config.toml
encoder_arch = "vit"
model = "contrastive image-text model"
dataset = "photos of plants and fungi (iNaturalist)"
train_examples = 90422
image_size = 48
crop_scale_min = 0.5
horizontal_flip = true
cutout = 0.4
tokenizer = "word"
vocab_size = 1482
loss = "sigmoid"
embed_dim = 384
encoder_norm = "layernorm"
encoder_norm_position = "pre"
encoder_activation = "silu"
encoder_mlp_ratio = 4
encoder_head_dim = 32
encoder_fused_qkv = false
encoder_bias = "all"
encoder_qk_norm = true
encoder_parallel_block = false
encoder_dropout = 0.1
encoder_inner_norm = false
encoder_moe = "top_k"
encoder_num_experts = 64
encoder_moe_every = 2
encoder_expert_mlp_ratio = 0.5
encoder_experts_per_token = 1
encoder_shared_expert = false
encoder_patch_size = [4, 4]
encoder_conv_stem = true
encoder_layers = 10
encoder_width = 160
encoder_positions = "learned"
encoder_pooling = "mean"
text_encoder_causal = true
text_encoder_width = 192
text_encoder_layers = 12
text_encoder_norm = "rmsnorm"
text_encoder_norm_position = "pre"
text_encoder_activation = "gelu"
text_encoder_mlp_ratio = 3
text_encoder_head_dim = 32
text_encoder_fused_qkv = false
text_encoder_bias = "all"
text_encoder_qk_norm = false
text_encoder_layer_scale_init = 1.0
text_encoder_parallel_block = false
text_encoder_inner_norm = false
text_encoder_drop_path = 0.15
text_encoder_positions = "learned"
residual_init = "none"
optimizer = "muon"
muon_scale = "match_rms_adamw"
learning_rate = 0.0042
momentum = 0.85
nesterov = false
orthogonalizer = "polar_express"
adamw_lr_other_params = 0.002
gradient_noise = 0.1
max_steps = 5100
batch_size = 256
epochs = 14.4
lr_schedule = "wsd"
decay_fraction = 0.2
final_lr_fraction = 0.01
warmup_steps = 250
weight_decay = 0.1
adamw_weight_decay_other_params = 0.01
Rows from block 7 of the image encoder of a small contrastive image-text model, named by matrix and row number. Rows with one number within an expert belong to one neuron, the router's apart. Each number is 128 + 32 x the weight over its row's rms, rounded and kept within 0 to 255. All counts start at 0.
Before each expert's rows are labels from the 100 images, of 14848, where the router gives the expert most weight on average: "responds to" is what is common among them. Only what is clearly more common there than usual is listed. The data: photos of plants and fungi (iNaturalist). In brackets: how many of the 100.
# router: router (encoder.blocks.7.mlp.router.weight, 64x160, trained with AdamW), inputs 0-79
# up: expert up (encoder.blocks.7.mlp.up, 64x80x160), inputs 0-79
# down: expert down (encoder.blocks.7.mlp.down, 64x160x80, transposed), outputs 0-79

# expert 59
responds to: kingdom Fungi (43); phylum Basidiomycota (39); class Agaricomycetes (39); order: Polyporales (28)
router.59 [ 98 184 137 143 135 178 131 167 147 139 146 187 150 185 217 122 135 159 180 139 130 129 116 142 111  82 140 147 220 114 112 201 115 138 166 190 115 139  93 144 132  91 136 156 137 112 106 138 154 111 118  96 114  37 134 159 125 150 109  81 115 103 182 157 118 127 134  80 157 110 140 182 148 142 132 115 148 186 198 109]
up.0 [165  79 138 190 135 109 150  88 125  97  96 204 150 127 140 126  85 134 115 133  82 117 137 114 138 130 113  61 175  89 131 127 114  93 111 145 202  69 171  89 154 165 130 123 192 177 127  68 115 147 146  84 142  82 110 146 130 134 140  69 120  70  73 106 130 164  70 125 147 130 135 116 138 129 161  65 136 128 140 119]
down.0 [165  89 124 166 148 116 130 167 111 145 178  94 114 197  87 113 116 146 174 124 159 139 124  87 117 198  95  93 127 122  59  89  55 129 110  82  66 154 145 136  90  91 142 114  90 142 149 135  96  98 142 150 145 124 102  58 133 132 115 146 153 134  84  94 150 169 159 120 113 146 139 146 118 205 110 114  90 142 110 118]
up.1 [ 59  84 178 122 124 112 162 142 140 158 112 136  98 160 121 145 110 114 146 110  54 164  92 119 123 169  94 186 113 124 107 105 148 147 137 148 122 153  84 103 188  50 119 117 145 184 125  83 183 147  93 134 201 116 123 138 161 144 131  92 141 131 152  55 114 147 146 137 109 166 178 158  73 167 156 137 104 187 128 125]
down.1 [149  92  93 124 146  96 142 115 147  98 134 131 159 108 128 100 155 121 190 102 129  95 126 141 159 154 151 116 154 111 212 164 105 157 105  45 118 120 137 173  69 139 147 139 143 172 170  98 164 162  90 195 146  94 104 154 135 104 104 120 116 160 140 214 127 117  70 121 113 173 155 201 138 140 123 144 110 136 162 120]
up.2 [166 114 161 110 103  77 143 116  96 110 162 133 131 150 112  88 123 127 166 128 106  97 123 181 123 168 129 133 144 140 100 163 144  78  64  76 196  81 126 112  72  94 153 186  88 207 100 152 142 103  98  50 140 135 143  92 187 159  70  94 146 161 114 113 142  95 100 101 100  96 204 127 128  98 136  75 114 131 138  81]
down.2 [146 126 154 114  78 124 191 124 122 156 206 111  93 132  85 112 133 161 113 152 104 110 119 174 180  89 121  91 107 120 129 105 119 122  91  79 148 128 150  94 158  79 149 179  70  85 142  88 148 159  94 160 156 143 100 132  93  93 187 122  88 147 134 155 122 134 114 127 163 106 110  57 131 162 118  81 160  75 113  71]
up.3 [125 114  91 173 118 145 141 119 108  80 160 170 104 149 116 114 139  86 162 117 219 137 162 145 101 190 129 117 111 133 143  99  75  97 172 146 151 119  90 163  95 147 152 149 154 107 207 156 173 166 149  92  84 125 133  84 161 116 148 149 122 149 159 105 144  93 156 112  82 106  50 113 106 129 172 119 116 128  96  64]
down.3 [128 119 130 110  43 125  94 167 128 144 140 179 138 141  86 148 178 122  99 105  88 104 165 138 111 184  83 110 194 100 108 150 164  69  86 137 160  69  87 105 152 109 181 116 129 139 184 141 155 131 136  73 169 127  87 140 113 109 103  75 180 174  62 121 151 112 159 143 109 133 127 167 110 158 136 177 109 157 178 144]
up.4 [106 143  62 169 107  90 153 128 144  76  91 114 171  63  79 107 162 149 140 147  75 151 102 110 127  99 102 115  74 155 122 130 114 162 100  70 205 140 158 178  73 135 107 132 103 181 110 128  95 132 108 124 125 135 169 121  98 114 173 108  91 101 108 133 128  98  96 119  71  79 146 138 121 184 143  70  81 162 159  74]
down.4 [105 118 134 115 118  90 157 100 121  55 185  85 161 128 134 200 123  71 148 106 145 146 147 131  98  89 177  79  93 148 131 135 108 127 120 143 128 113 108 105 172 107 134  57 131 199 159 106 166 131  66 133 126 171  93  92 131  79 138 121 110 164 112 122 120 179 131 131 108 156 149 160  80 124 113 120  97 104 146 135]
up.5 [ 97 132 162 134 128 136 164 129 148  84 140 138 182 112 109 138 199 146 118 154 228 171 140 118 145  46 149  68 109 146 166  95  89 154 146  73 124 152 134  91 125 174 145 185 115 103 159 113 108 161 150  87  87 104  91 160 122 114  75 146 125  47 176  99  73 126 152 157  92 155 146 120 150 101  99 116 167 114  93 136]
down.5 [131 147 184 141 155 133 105 149 196 125 172  95 191  87 177 114 137 132 128 178 179 117 144 126 155 153 140 153 137  97 116 158  84 152 163 116  71 146 156 146 136 138  94 149 150  76 146 121 128  86 112 103 174 101 114 169  89 156 144 122 153 142  90  95  87 147 194 115 117  96 166 127 135 126 164  91 103 144 141 115]
up.6 [155  92 165 145 106 138 125 150 115 144 113  96 140 149 124 129 126 169 127 130 147 133 139  66  80 131 123 199  89 107 157 160  70 118 125  98 134  92 117 118 118 191  94 130 133  94 198 127 113 140 162  74 189 150 155 103  94  62 102 128 164 114 137 122 151 139 149 172 200  89 124 114  74 119 148 150 120 106 134 203]
down.6 [113 112 161 141 158  24  72  86 118 125 127 158 132 164 130 126  70 137 148 145 133 134 152 104 148 112 172 145  99 137 101 127 132 144 164 138 101 112 165  94  99 138  71 161 172 127 143  96 174 102 144 142  87  89 134  81 119 134 164  96 126 138 118 135  95  74 112 116 138 167  87 188 138  98 129 111  97 111 109 166]
up.7 [121 137 103 155 132 123 193 126 154 120 178 121  99  79 144 131 115 189 139 113 140  92 132 154 166 154 106 136 128 162 153 175 162  73 107 129  66 144 123  92 166 130 170 174 170  96 140 160  69 127 105 121 109 114 119 208 169  92 140 116 150 108 146 125 127  88 175 114 116 140 142 109 188 149 159 115 157 102 141 139]
down.7 [ 88 111 102 159  95 120 133 176 155 106 104 129 118 114 106  91 137 157 131  96 134 188  93 140  58 135 167 115 147 114 142  98 186 170 135 150 157 100 117 111 138 152  99  79 179 115 119 124 150 107  82 193 129  82 156 159 154 115 159  61 102 129  74 106 111 118 129 146 140 184 158 114 157 130 169 120 129 131 145 103]
up.8 [103 112 112  91 161 131 114 112  89  94 130 165 134  95  87 116 102 144 140 183  66 181 156 113 160 183 139  76 139 122  51 124 122 103 136 125  71 104  91 113 155  89 128 101  75 101 136 101 107 125 129  94 106 149 155  72 150 107 119 131 134 146 133 116 158  78 145 145 167 131 205 138 123 104 156 158 215 150 174 118]
down.8 [162 193 109 122 170 147 119 145 175 155 120 116 109  44 112 201 162 168 117 118 124 121 148 114 115 104 145 120 192 187  53 133 164 134 146 145 174  81 151  97  56 107  99 143  90 161 115 149 129  92  33  78 141 110 152  84  90 137 105 190 146  96 147 149 168 173 120 178  87 133 146 103  99 125  82 123 125 122 125 127]

# expert 15
responds to: order Caryophyllales (26)
router.15 [132 174 173 103 114 141 159 133 141 125 127 185  91 113 103 147 110  88 127 154 130 117 147 128 111 158 173 138 188 128 189 165  91 160 116  97 122 124 192  90  95 117 106 147 132 125  87 111 189 115 210 167 131 143 142 176 135  85  99 131  72 162 165 153 150 107 108 127 146 149 125 143 115 155  76 143 142 135 192 122]
up.0 [ 92 101 147  41 142 159 110 131 134  99 118 130 104 143 164 165 127 116 118 151 135 150 166 175 141  85 118 147 152 141 169 167 166 169  94 164 179 169 135  98 101 160 140 184  69 130 177 162  98 144 134 104  94 148 105 180  88  96 100 178 143 100 109  66 109 145 139 115 136  85 154 131 182 104 158 159 183 161 173  49]
down.0 [ 92 156 140  98 122 152 120 142  90 111  91 157 211 132 130  71 164 103 113 124 152 122 172 131 121 150 126 136  90 150 116  93 137 107 169  71 109 125 139 135 123 186 101 109 136 145 128 193 120 100 127 162 118 203  95 122 121 117 102 105 153 166 103 114 137 170 124 130 121 147 159 101 120  85  92 138 209 113 118 141]
up.1 [137 116 141 112 130 121 154 173 125  84 146 136  85 142  99 180  83 184  81 157 135 171  94 123 170 148 102 133  83  91 112  86 124 160 116 144  86 118 102 152 144  88 111  99 150 140 140 108 143 109 138  96 151 114 180  98 117 141 120  92 129 118 141 191 113 145 115  68  80 140 132 174 158  92 125 142  72 205 121 108]
down.1 [106 140 113 124 151 117 119 117 125  86 110  96 119 120 102 103 173 137 118 153  88 159 150 107  65 111 117 105 143 216  95 128 167 155  77 168  86 128 137  89 112  83 142  94 116 141 128  48  87 104 135 189 121 197 137 131 103 149 140 183  76  92 129  94 144 111 151 181 117  90 182  86 115 158 110  91 116 104 164  75]
up.2 [137 112  79 133 215 144 152 109 155 107 145  78  96 141 195  97 130 196 100 135 120 154 109  73 189  99 130 101 162 159 134  58 157 120 107  86  95 129  69 100 149 146 120  95 182 143 147 187 121  40 149 149 101 148 156 107 114  77 161 154 160 121 114 123 141 168 126 158 147 131 127  99 141 124 156 123 145 131 191  64]
down.2 [169 117 168  70 120 173 159 123 108 142 178  83 110 108  95 149 118 101 111 149 121 168 122 112 106 146 102 151 108 169 130 164 115 129 147 138 203 120 144 145 150 118 110 115 110  96 187  67 136 100 123 110 105 130 172  75 152 120 140 141 126 145 112  90  90  90 119 127 192 195 155  92 105  32 126 172 107 145 111 116]
up.3 [130  85 106 117  79 144 102  82 187 102 112 119 119 102 158 169  98 186 111  78 114 191 139 101 165 162 119 140 131 171 146 137 101 131 109  69 127 134 123 157 105 106 160 108  91 135 124  70 178 130 167 103  98  84  97  96 132 104  92 145  75 144  33 127 135 116 129 163 142 135 115 133  79  71 142  67 134 158 146 123]
down.3 [ 98 108 110 160 161 128 133 179 189 171 169 126 115 150  46  97  83 158 139 128 170  67 147 137 163 137  78 186 132 107 127  74 114 127  86  87 146  90 135 134 165 145 154 106  98  82 109  98 163 166 137  91  97 134 136 124 213  90 120 100 144  88  73  98 110 110  66 138  91  99 147 134  74 113 122 188 131 127 106 119]
up.4 [137 132  91 130  86  83 118 118 106 125 181 146  81 150 156 174  94 179 123  89 185 144 159 138 138 169 125 150 145 111 141 116 121 157 207 113 141  88  66 213  80  92 145 137  72 216 161 112 116  89 164 167 140 120 143 125 109 162 123 145 111 153  94 111 109 110 165 106 150 172 114 142 172  77  89 161 124 133 190  97]
down.4 [ 98  97 150 116 149  93 136 112 123 180 164  94 167 107 132 138 176 164 111 131 119  85 197 105  87  84 163 101 156 189 149 126 170 109 164  98 103 168 154 146 130 129 110 103 168 168 180 108 122 139 122 242  52 126 163 129 147  86 126 129 172 142  75  90  88 132 137 103 113 143 111  98 134 115 119 181 110 110 143 170]
up.5 [127 121 127 165 136 139 144 131 158 120  94  92 106 119 144 176 168 100  91 155 149  52 110 110 149 114 178  78 106 141 128 131 182 162 199  81 162 120 165 199 116 173 151 145 155 162 145 121 104  51  96 130 183  88  95 108 125 136 170 127 120 103 111 149 140 135 130  80  68 206 155  93 130 134 132 117 116 125 127 143]
down.5 [159 129  75 118 162 126 111  92 116 103 167 123 120 132 194 129 109 160 106 158 113 126 114 193 135 152 111 166 138 209  96 136 124 127 149 121 127  98 160 140  63  98 105 134 138  44 119  97 137  99  87 111  71 117 124 149 155  96  83 140  95 151  88 152 137 146 174 114 159 121 150 129 139 148  92 136 113 127 135 159]
up.6 [104 144  88 170 134 198 132 117  86  95 158  48 136 108 162 118 126 104 159 165 172 123 138 133 149 129 121  97 165 127 100 118  92 130 118 101 120 121  94 159 108  85 110 186 109  50  73  84 140 145 139  91  98 150 133 108 162 146  99 171 183 171 103 164  66  86  99 101 108  99 176 123 127 122 159 140 135 122 136  91]
down.6 [133 115 159 118 171 120 134 140 151 179 145  94 148 166 139 121 134 138 181 129 110  78 145 137 119  94 146 122 160 114 112 194  99 152  68  97 138 138  88 121 137  98 145 161 105 136 135 196 116 200 140 185 155 189 103 161 149  97  85 138 106 133 161  62 111 128 131 125 119 159  74 189 119 122 101 197 150 130 142 135]
up.7 [186 154 133 112 154 100 107  60 123 130 157 147 143 140 144 168  85  87 147 117 166 121 123 127 119 130 109 146 148 163 120 112  85 133 156 155 122  45 103 118  63 216 169 151 126 122 162 114 154  86  62 150 124  74 156  91 167 161 102 110  88  88 126 137 140 183 174 173 152 103  58 136  66  58 138 135 139 133  75 104]
down.7 [226  96 106 178 102 120 178 129  92 142 128 160  77 204  91 132 115  96 131 145 139  73  92  98 119 151 150 113  78 124 133 117 124 114  94 161 175 161 145  89 129 159 103 133 139  93 153  70 138 164 171 160 105  88 116  74 105 130 171  96 137 114 169 157 130 193 100 134 120 110 120  74  62 151 155  83 131 135 124 160]
up.8 [109 147 146 127  68 124 143  73 173 119 124  93 131  65  56 147 182 104  80  60 135  84  56  83  97 106 139 141 115 123 105 126 104 161  87 130 102 141 157  94 167 176  95 160 145 134 127 133 112  97  58 136 146 131  70 129  93  85 129 126 120 107 145 160  97 148 119  76  62 112 155 123 126 126 141 138 171 142  86 133]
down.8 [139 116  70 183 184 159 161 182 156 140  91 164 140 112  87 110 165 153 113 163 148 139 112  67 143 130 170  65 128 129  93  95 151 123 133 113 109 149 177 177 117 164 119 113 174 199  92 146 112 124 135 188 142 138  77 144 108 132  85 100 173 183 108 148  99 158 143 162  94 110  94 157 108 155 129 187 150 163 207 135]

# expert 5
responds to: order Caryophyllales (31); family: Cactaceae (30)
router.5 [133 136 119 141 142 113  14 159 134 125 166 129  64 118 114 109 122 167 148 166 146 111 166 174 118 176 110 154  93 127 158 156  91 153 103  73 103 165 124 151 157 121 123 163 140 108 129  68 146 158  97 129  95 109  78  98 158 108 101 102 141 165 162 117 100 123 154 121 120 136 156 105  65 103  89 173 150 152 142 140]
up.0 [113  99  98 187  86 151 156 103 143 115 130 141 141 130 121 144 128 131 144 154  92 135 158 155  67 173 111  72 168 172 156 138 118 160 133 133 131 115 114 139  87 139 193 108 161 162 107 167  88 137 102  99 192 120 120 118 122 105 121 203 150  76 139 130 113 179 156  93 117 152 159 113  56  75 154 138 129 163 118 133]
down.0 [170 116 149 117 125  77 133  76 129  98 135 133 142 122 110 195 141  98 113 127  83 136 157 121 176 127  92 210 141  87 152 120 188 174 119  86 142 215 214 127  83 141  59 147 142  88 159 117 186 159 173 103 115 103 181  80 159 115  85 110  95 129 136  68 155 104 103 126 116  91 117 114 114 138  93 116 152 125 148 116]
up.1 [173  80 150 123 119 161 104 149 169 152 161 133  96  81 109 138 129 117 119 155  91 128  88 169 157 103 129 131  96 195 100 141 117 112 137  98 134 120 154 127  65  65 149 116  88 142 130 108  83 160 109 108 178 129 148  88 148 176 178  87 145 133 125 120 124 120 114  83 177 132  74 222 160 108 139 129  98 149 140 112]
down.1 [167 163 153  88 139 151  61 141 105 145  83 143 124  88 126 119 161 255 182  71  82  47 155 161 125 207  92  75 125 112 118 106 126 106 139 126 130 189 127  85  81 123 144 110 121 155 116 116 140 170 170 119 108 116 155 121 138  82  97 144 102 135 149 195 174 137 172 104 124 138  89 148 129 172 119  95 142 142 152 102]
up.2 [ 89  94 170 108 111 132 148  74  82 161 132  98 130 123 179 200 139 111 148 108 135 153 157  93 158 136  90 117 168  98 106 125 132 120  89 189 115 145 101 128 150 184 132 160 155  80 147 124 109 129  78 136 129 152 141 133 152  73 150  72  83  84  89 177 140 148 149 178  75 167  77 143  86 116 119 120 103 123 143 110]
down.2 [148  88 182 127  95  59 158 112 140  98  97 118 148  87 148 170 131 179 145 117 154  28  88 198 138 173  91 142  77 144 144 182 134 129 146 106 142 132 120 135 152 127 154 154 157 159 163 139 102  99 124 116 122 105  69 138 132 160 101 126 110 106  99 115 115 102 145 112 131 149  84 137  75  87  75 138 171 141 152  98]
up.3 [119 130 107 108 104 115 190 204 113 122  56  91 112 136 142  75 152 165 169 151 163 127 150 125 114 191 149 141  95 125 165 151 106 138  82 123 151 108 127 103  80 125  79 151 135 115 100 132 117 115 128 161 130  92 126 177 101 126  86 113 104 137 118  96  78 131 141  75 145 108 156  67 160 143 137  76 121 113  98 106]
down.3 [109  65 118 121 162  85 144 109 152  99 135 135  96  83 155 136 139 150 195 127  70 106 192 124  88 117 104 104 120 101  92 119 103  98 109 100 135 155  99 153 112 127 118  78 196  85 108  91  68 113 128 149 153 123 212  73 113 138 111 115 127 149 140  62 136 129 149 146 164 129  90  85 172 149 170 134 169 145 169 161]
up.4 [155 127 129 146 114 155 157 156 155  98 142 149 151  94 104 114 190 138 120 155  78 135 128 124 100  94 117 109 151 131 133 126 129 127 189 160 164  75  73  86 155 190 110 161 128 114 168 104 178 224 163 105 111  56 155 179 117 121 154 121 117  99 133 130  93 129 115 173 143 107 162 122 115 115  94  94 114 113 135 110]
down.4 [109  96 164  74 149 157  97 109 152 141 145 122 106 132 137 131 209 172 108 129 131 116 218 196 145 124 136 130 105 140 120 125 150 168 156 127 152 138 184 116 128 182 173 115 203 152 131  80 116  98 134 140 125 125 111  65 208 128 131 173 187  74 175 125 131 121 123 155 117  73 151 169 155  70  99 121 131 188 121  99]
up.5 [ 86 121 137  82 196  87 101  80 118 165 150 119 160 161 146 154 141 144  72 101 168 175 139 145 134 168 131  97 186 131 120 117 110 115 167  92 123 133  89 130 123 116 107 177 139 104 115  87 134 101 129 133  90 150 139 116 163 143  90 112 136 121 205 130  94  74 119 123 116 175 116 178 129 136  97 154 151 185 106 108]
down.5 [ 99 103 170 184 151  86 129 145 120 110 140 119 167 117  97 186 142 147 118  44 122 118 132 103 153  77  79  53  93 165 145  85 149 119 127 153 183 174 139 161 185 103  73 145 124 153 185 165 116 111 140  93 119 148 148 122  76 119 156 141 112 117  88 153 115  89 122 128 106 115  99 137 104 115 125 132 122 173 117 119]
up.6 [ 84  86 101 119 122 153 116 104 133 119 153  75 125 127 107 113 109  87 142 127 150 129 105 135 103  88 179 148 190 164 202 167 203 117 120  83 103 132 105 133 141  92 102 168 157 144  71 139 116 117 134 184 151 170  93 200 123  81 144 114 133 107 154 121 121 118 105 165  88  80 124 197 113 144 175 139  90 120 146  90]
down.6 [118 173 159 139 113 123 166 155 185 103 151 131 149 128 118  89 129 142 120 108  74 168 163 192 188 104 111 137 162 161 100 177 144  98 119 113 150 174 151 150 155 156 137 137 150 105 117 155 154 184 136 114 145 153 115 121 135 155 146 136 156 128 202  68 123  67  84 110 148 115 173 185 109 104 133 118 162 131 147 153]
up.7 [137 121 135 140 153 143 101  62 130 155 147 136 105  49 120 107 145 121 156 124 124 128 165 104 190 123  92 175  90 140 156  55 101 106  83 120 177 123 114 136 118 137 129  78  87 137 117 119 118 137 118 139 122 187 110 124 176 171 128 146 176 105 115  94 121 126  70 126 150  66  91 122 118 128 106 139 198 136 141 169]
down.7 [135 128 114 162 153 150 111 110 111 115  98 150  67 171 112 111 120 148 108  87 118 172 172 140  83 116 142  75 158 133 185 121  89  97 147  76 110  97  78  80 117 168 154 153 103 137 130  85 105 174 106 115 108  86 109 161 130 140 156  92 139 172 125 138 189 128  95  91 163  66 117 121 139 113  88 183 153 159 131 127]
up.8 [103 144 132 140 137 161 131 123 145 148 122 132 150 106  81 129 181 190 151 144 126 124 143 135 147 132 167 115 144  95  86 131 148 151 120 154 111 158 144 141 119 146 114  71 103 164 149 146 182  91 164 115 157  85 136 114  88  99  95 144 145  75 160 140 139 113 202 143 150 132  86 160 142 125 117 127 126 123  52  58]
down.8 [ 92 136 144 137  97  93 154  87 169 172 160 102 199 154 129 140 150  94  95 128 106 125  87 155 109  86 120  95 105 159 140 136  83  80 140 148 152 159 139 122 179 115 142 128 164 197 148 122 152 128 112 200  50 134  80  80 130 142  55 109  90  84 169 168 157 101 106 157 155  71 116 118  49  94 132  99  87  86 165 163]

# expert 45
responds to: order Asterales (36); family: Asteraceae (36)
router.45 [160  98 124 142 147 157 136  70  89  85  89 135 108 156 140  97 100 123 139 161 129 122 142 159 131 145 166 170 116 102  43 160 136 118 125 120 160 164 140 153 129 133 192 147 130 109 159  96  90  97  66 165  93 125 128 100 154 130 153 126 180  98 104 143 125 196  91 112 101  95 136 153 160 159 136 127  68 119 127  47]
up.0 [125 139  97  61 196 130 185  94 102 170 172 118 112 105 124  95 140 149 162 183 167 189 176  84 120 154 109 101 145  63 143 152  56 173  85  68 136 146 160 105 121 161 139 128 132  99 170 107  90 156 131 113 157 167 118 127 133 127  89 123 135 122 108 142 137 123 131 117 141 177 171  93  90 113  26  87 107 118 208 137]
down.0 [149 113 191 128 147 157  74 134 103 166  73 163 167 143  90 100  98 142 121 104 102 143  97 116 121  82 164 112 140 114  97 131 133 127 137 164  87 117 126 150 133 217 161  34 124  58  97  83 112 122 135 120  81 129 145 161 144 131  96 123 124  98 150  76 116 138 182 130 106 140  85  61 123 135  83 132 171  88 142 185]
up.1 [127 143 109 190 196 157 169  80  71 140  75 135 145 133 143 139 105 161 116  92 137 100 171 118 178 160 158 116 169 113 138  86  89 115 226 168  47 141 148  97 139 152 164 182 170 112 156 153 152 106 106  78 134  89 142 115 127 115 152 140 175  91 148  67 150 169  73 132 128 101 101 158 117  87 131 112 159  91 125 164]
down.1 [141 131 139 130 176  84  96  72 179 125 104  78 111 143  97 115  84  85  90 176 137 156 102 101 112 131 159 131 112 117 120 111  83 130 122  81 134 107 103 178 194 151 122 145 117 126 129 134 112 138  73 159 148 146 128 199 131 136 125 116 161 117 127 157 135 205  90 145 151 133 158 181  71 119  83 120 140 119 122 199]
up.2 [172 108 185 123 103 126 105 123 134 153  97 162 138  96 150 123 139 113 103 156 132 144 154 178  97 116 159 138  98  95  93 149 127 143 140 158 129 106 115  96 152 140 140 162 175 116  98 103  82 153 137  61 104 190 114  43 148 151  82 106  99 177 107 138  82 111 104  81 169 143  91 157 114 105  94 139  84 151 135 133]
down.2 [110 154 106 104  60 159 132 142 129 133 130 107  90 140  71 173 126 184 175  91 143 127 165 102 174 110 115 122  74 156 180 145 144 108 125 175 132  95 176 113 150 156  93 155 111  98 196 156 143 173 129  99  97 172 130  82 113 129 116  95 180 134  39 163 160 137 168 128  94 121 146 126 130 154 127 142 127 103 162 127]
up.3 [137 136 151 186 136 147 140 170 132 154  83  90 133 122 185  63 122 170 154  46 141 211 147 206 146  82 130 169 104 119  74 160 140 113 117 101 127 120 123 152 152 114  91 131 140 100 128 164 111 120 104  73 143  89 119  83 142 163 124 161 118 194 100 118 126 157 114  99 172 135 112 181 116 113 196 102  75 153 124 101]
down.3 [152  95  58 124 145 166 100 174  95 118 108 131 147 117 140  88  82 147 126 149 170 145  70 136 169 121 133 115 171 175 120 136 169 157 178 195 177  69  80 116 147 140 109 126 161 101 166 158 109 127 164 125 154  96  90 162 193  77 128 102  83 142 114 186 120  95 184 116 131 159 147  91 122 110 174 103 150 152  83 104]
up.4 [147 117 146 128 137 222 146 106 162 125 159 198 185 183 113 141  85 121 152 114 105 131 113 122 140 160 164 171 132 144 138 141 129 174 104  83 150  97 126  75  96 133 169  91 122 100 106  91 107 116 182 198 128 124 121  91 100  83 129 146 146 128 169 128 101 126 120 104  49 118 158 133  93 131 111 116 129  95 119  86]
down.4 [115  78 160  57 101 133  93 109 127 127 159 205 126 135 142 146 110 135 164  61  94 113 107 126 108  90 168 157 184 146 131 150 164 210 173 145 110  99 110 120 181  81 129 110 150 128  85  86 178 143 122 132 121 120 134 135 134 203 180 162  89 146  93 133 130 162  76 181 100 107 161 132 122  65 102 152 114 129 146 113]
up.5 [ 83  87 142 135 145 153 143 198 151 113 106  58 117  91  66 159 111 149 128 134 149  85 139 150 164 156 124 183 125 141 117 110 156 127 115 151 134 144 169 103 131 150  78 131 119 192 151 122 127  90 159 138  86  42  82 167 105  89  77 123 149 117 173  84 139 100 132 149 164 147 127  90  96 163 158 100  95 127 140 114]
down.5 [138 100 109 147  98 215 117 156 155 101 134 140 146 130 144 136 164  60 143 178 181 188 175 149  60 121 177  88 115 112 142 149  81 118  59 173  97 112 147 190 149 170 168 117 174 112 113 109 106 132  59 116 108 103 100 107 131 138 106 142 173 155 156 115 172 120 119 160 151 181 134 141 106 110 134  99 169 113  86 141]
up.6 [ 84 166  70 118 120 125 123 110  99 203 168 123 186  97 137 211 131 104 138 101 126 110 105 102 115  99 148 156  49 134 154  81 159 166 126  91 125 150 145 109 119 160 183  83 114 189 149 183 138 121  91  72 103 155 124 184 108 150 152  77  81  99  84 111 112 109 128 115  62 121 112 144 102 152 155 128 153 123 123 142]
down.6 [139 120 160 171 150  90  80  96 112 129  94 160  87 113  28 119 151 138 149  64 148 131 128 161 125  86 128 119 173 142 141 101  71 130 133 103 104 186  96 143 128  84 151 165 137 121  97 123 106 109 145  97 109 143 175 127 137 122 148 111 133 112  65  68 110 151 136 131 109 136 135 119 100 161  85 148  52  92 130 101]
up.7 [122 129  82 149 123 107 110 130 123  57 108 109 100 124 152 167 122 138 181 184  96 112 148 135 196 119 154 107 159 100  90 119 141 157 100  98 142 164 127  77  97 122  56  90 158 158 103 163  87 107 123 112 136 168 164 110 162  96  94  63 153 131 170 137  95 150 111 104  89 135 169  63  63 131 168 110  92 108 120 174]
down.7 [ 86 141  97  99 120 123 128 155  65 160 156 121  99 121  55 144 130 114 176 129 133 145 118 198 159  94 141  99 186  99 133 123 172  98 130 140 130 144 112 146 111 131 118 179  69 118 177 135 146 126 125 115  87 175 132 101   1  42 129 159 128  73 121 148 109 118  65 152 161 114 155 130  95 102 135 149 107 149 119 168]
up.8 [148 144 137 149 141 144 148 170 122 139 115  61 150 108 154  78 109  96 171 116 196 104 129 131  94  79 124 212 131 155 163 179 104 151 135  90 135 100 172 130 130 131 106 102 138 200 189  97 137 140 128 129 138 126 168 152 139  52 138 140 100 111 145  78 114 153  91 109 120 133 127 148 140 111 134 120 149 144 109  84]
down.8 [154 109 115 127 133 118  71 133 114 122 142 113 153 143 141 128 172  55 148  94 148 131 151 147 147 103 106 180 129 154  74 134 109  91 132 134 119 181 170 150 130 106 194 117  97 125 162  97 158  86 109 156 158 171  82 113 113 134 101 168 164  76  76 157  92 142 141 125 182 110  97 203 121 122 122  58 171 147  96 124]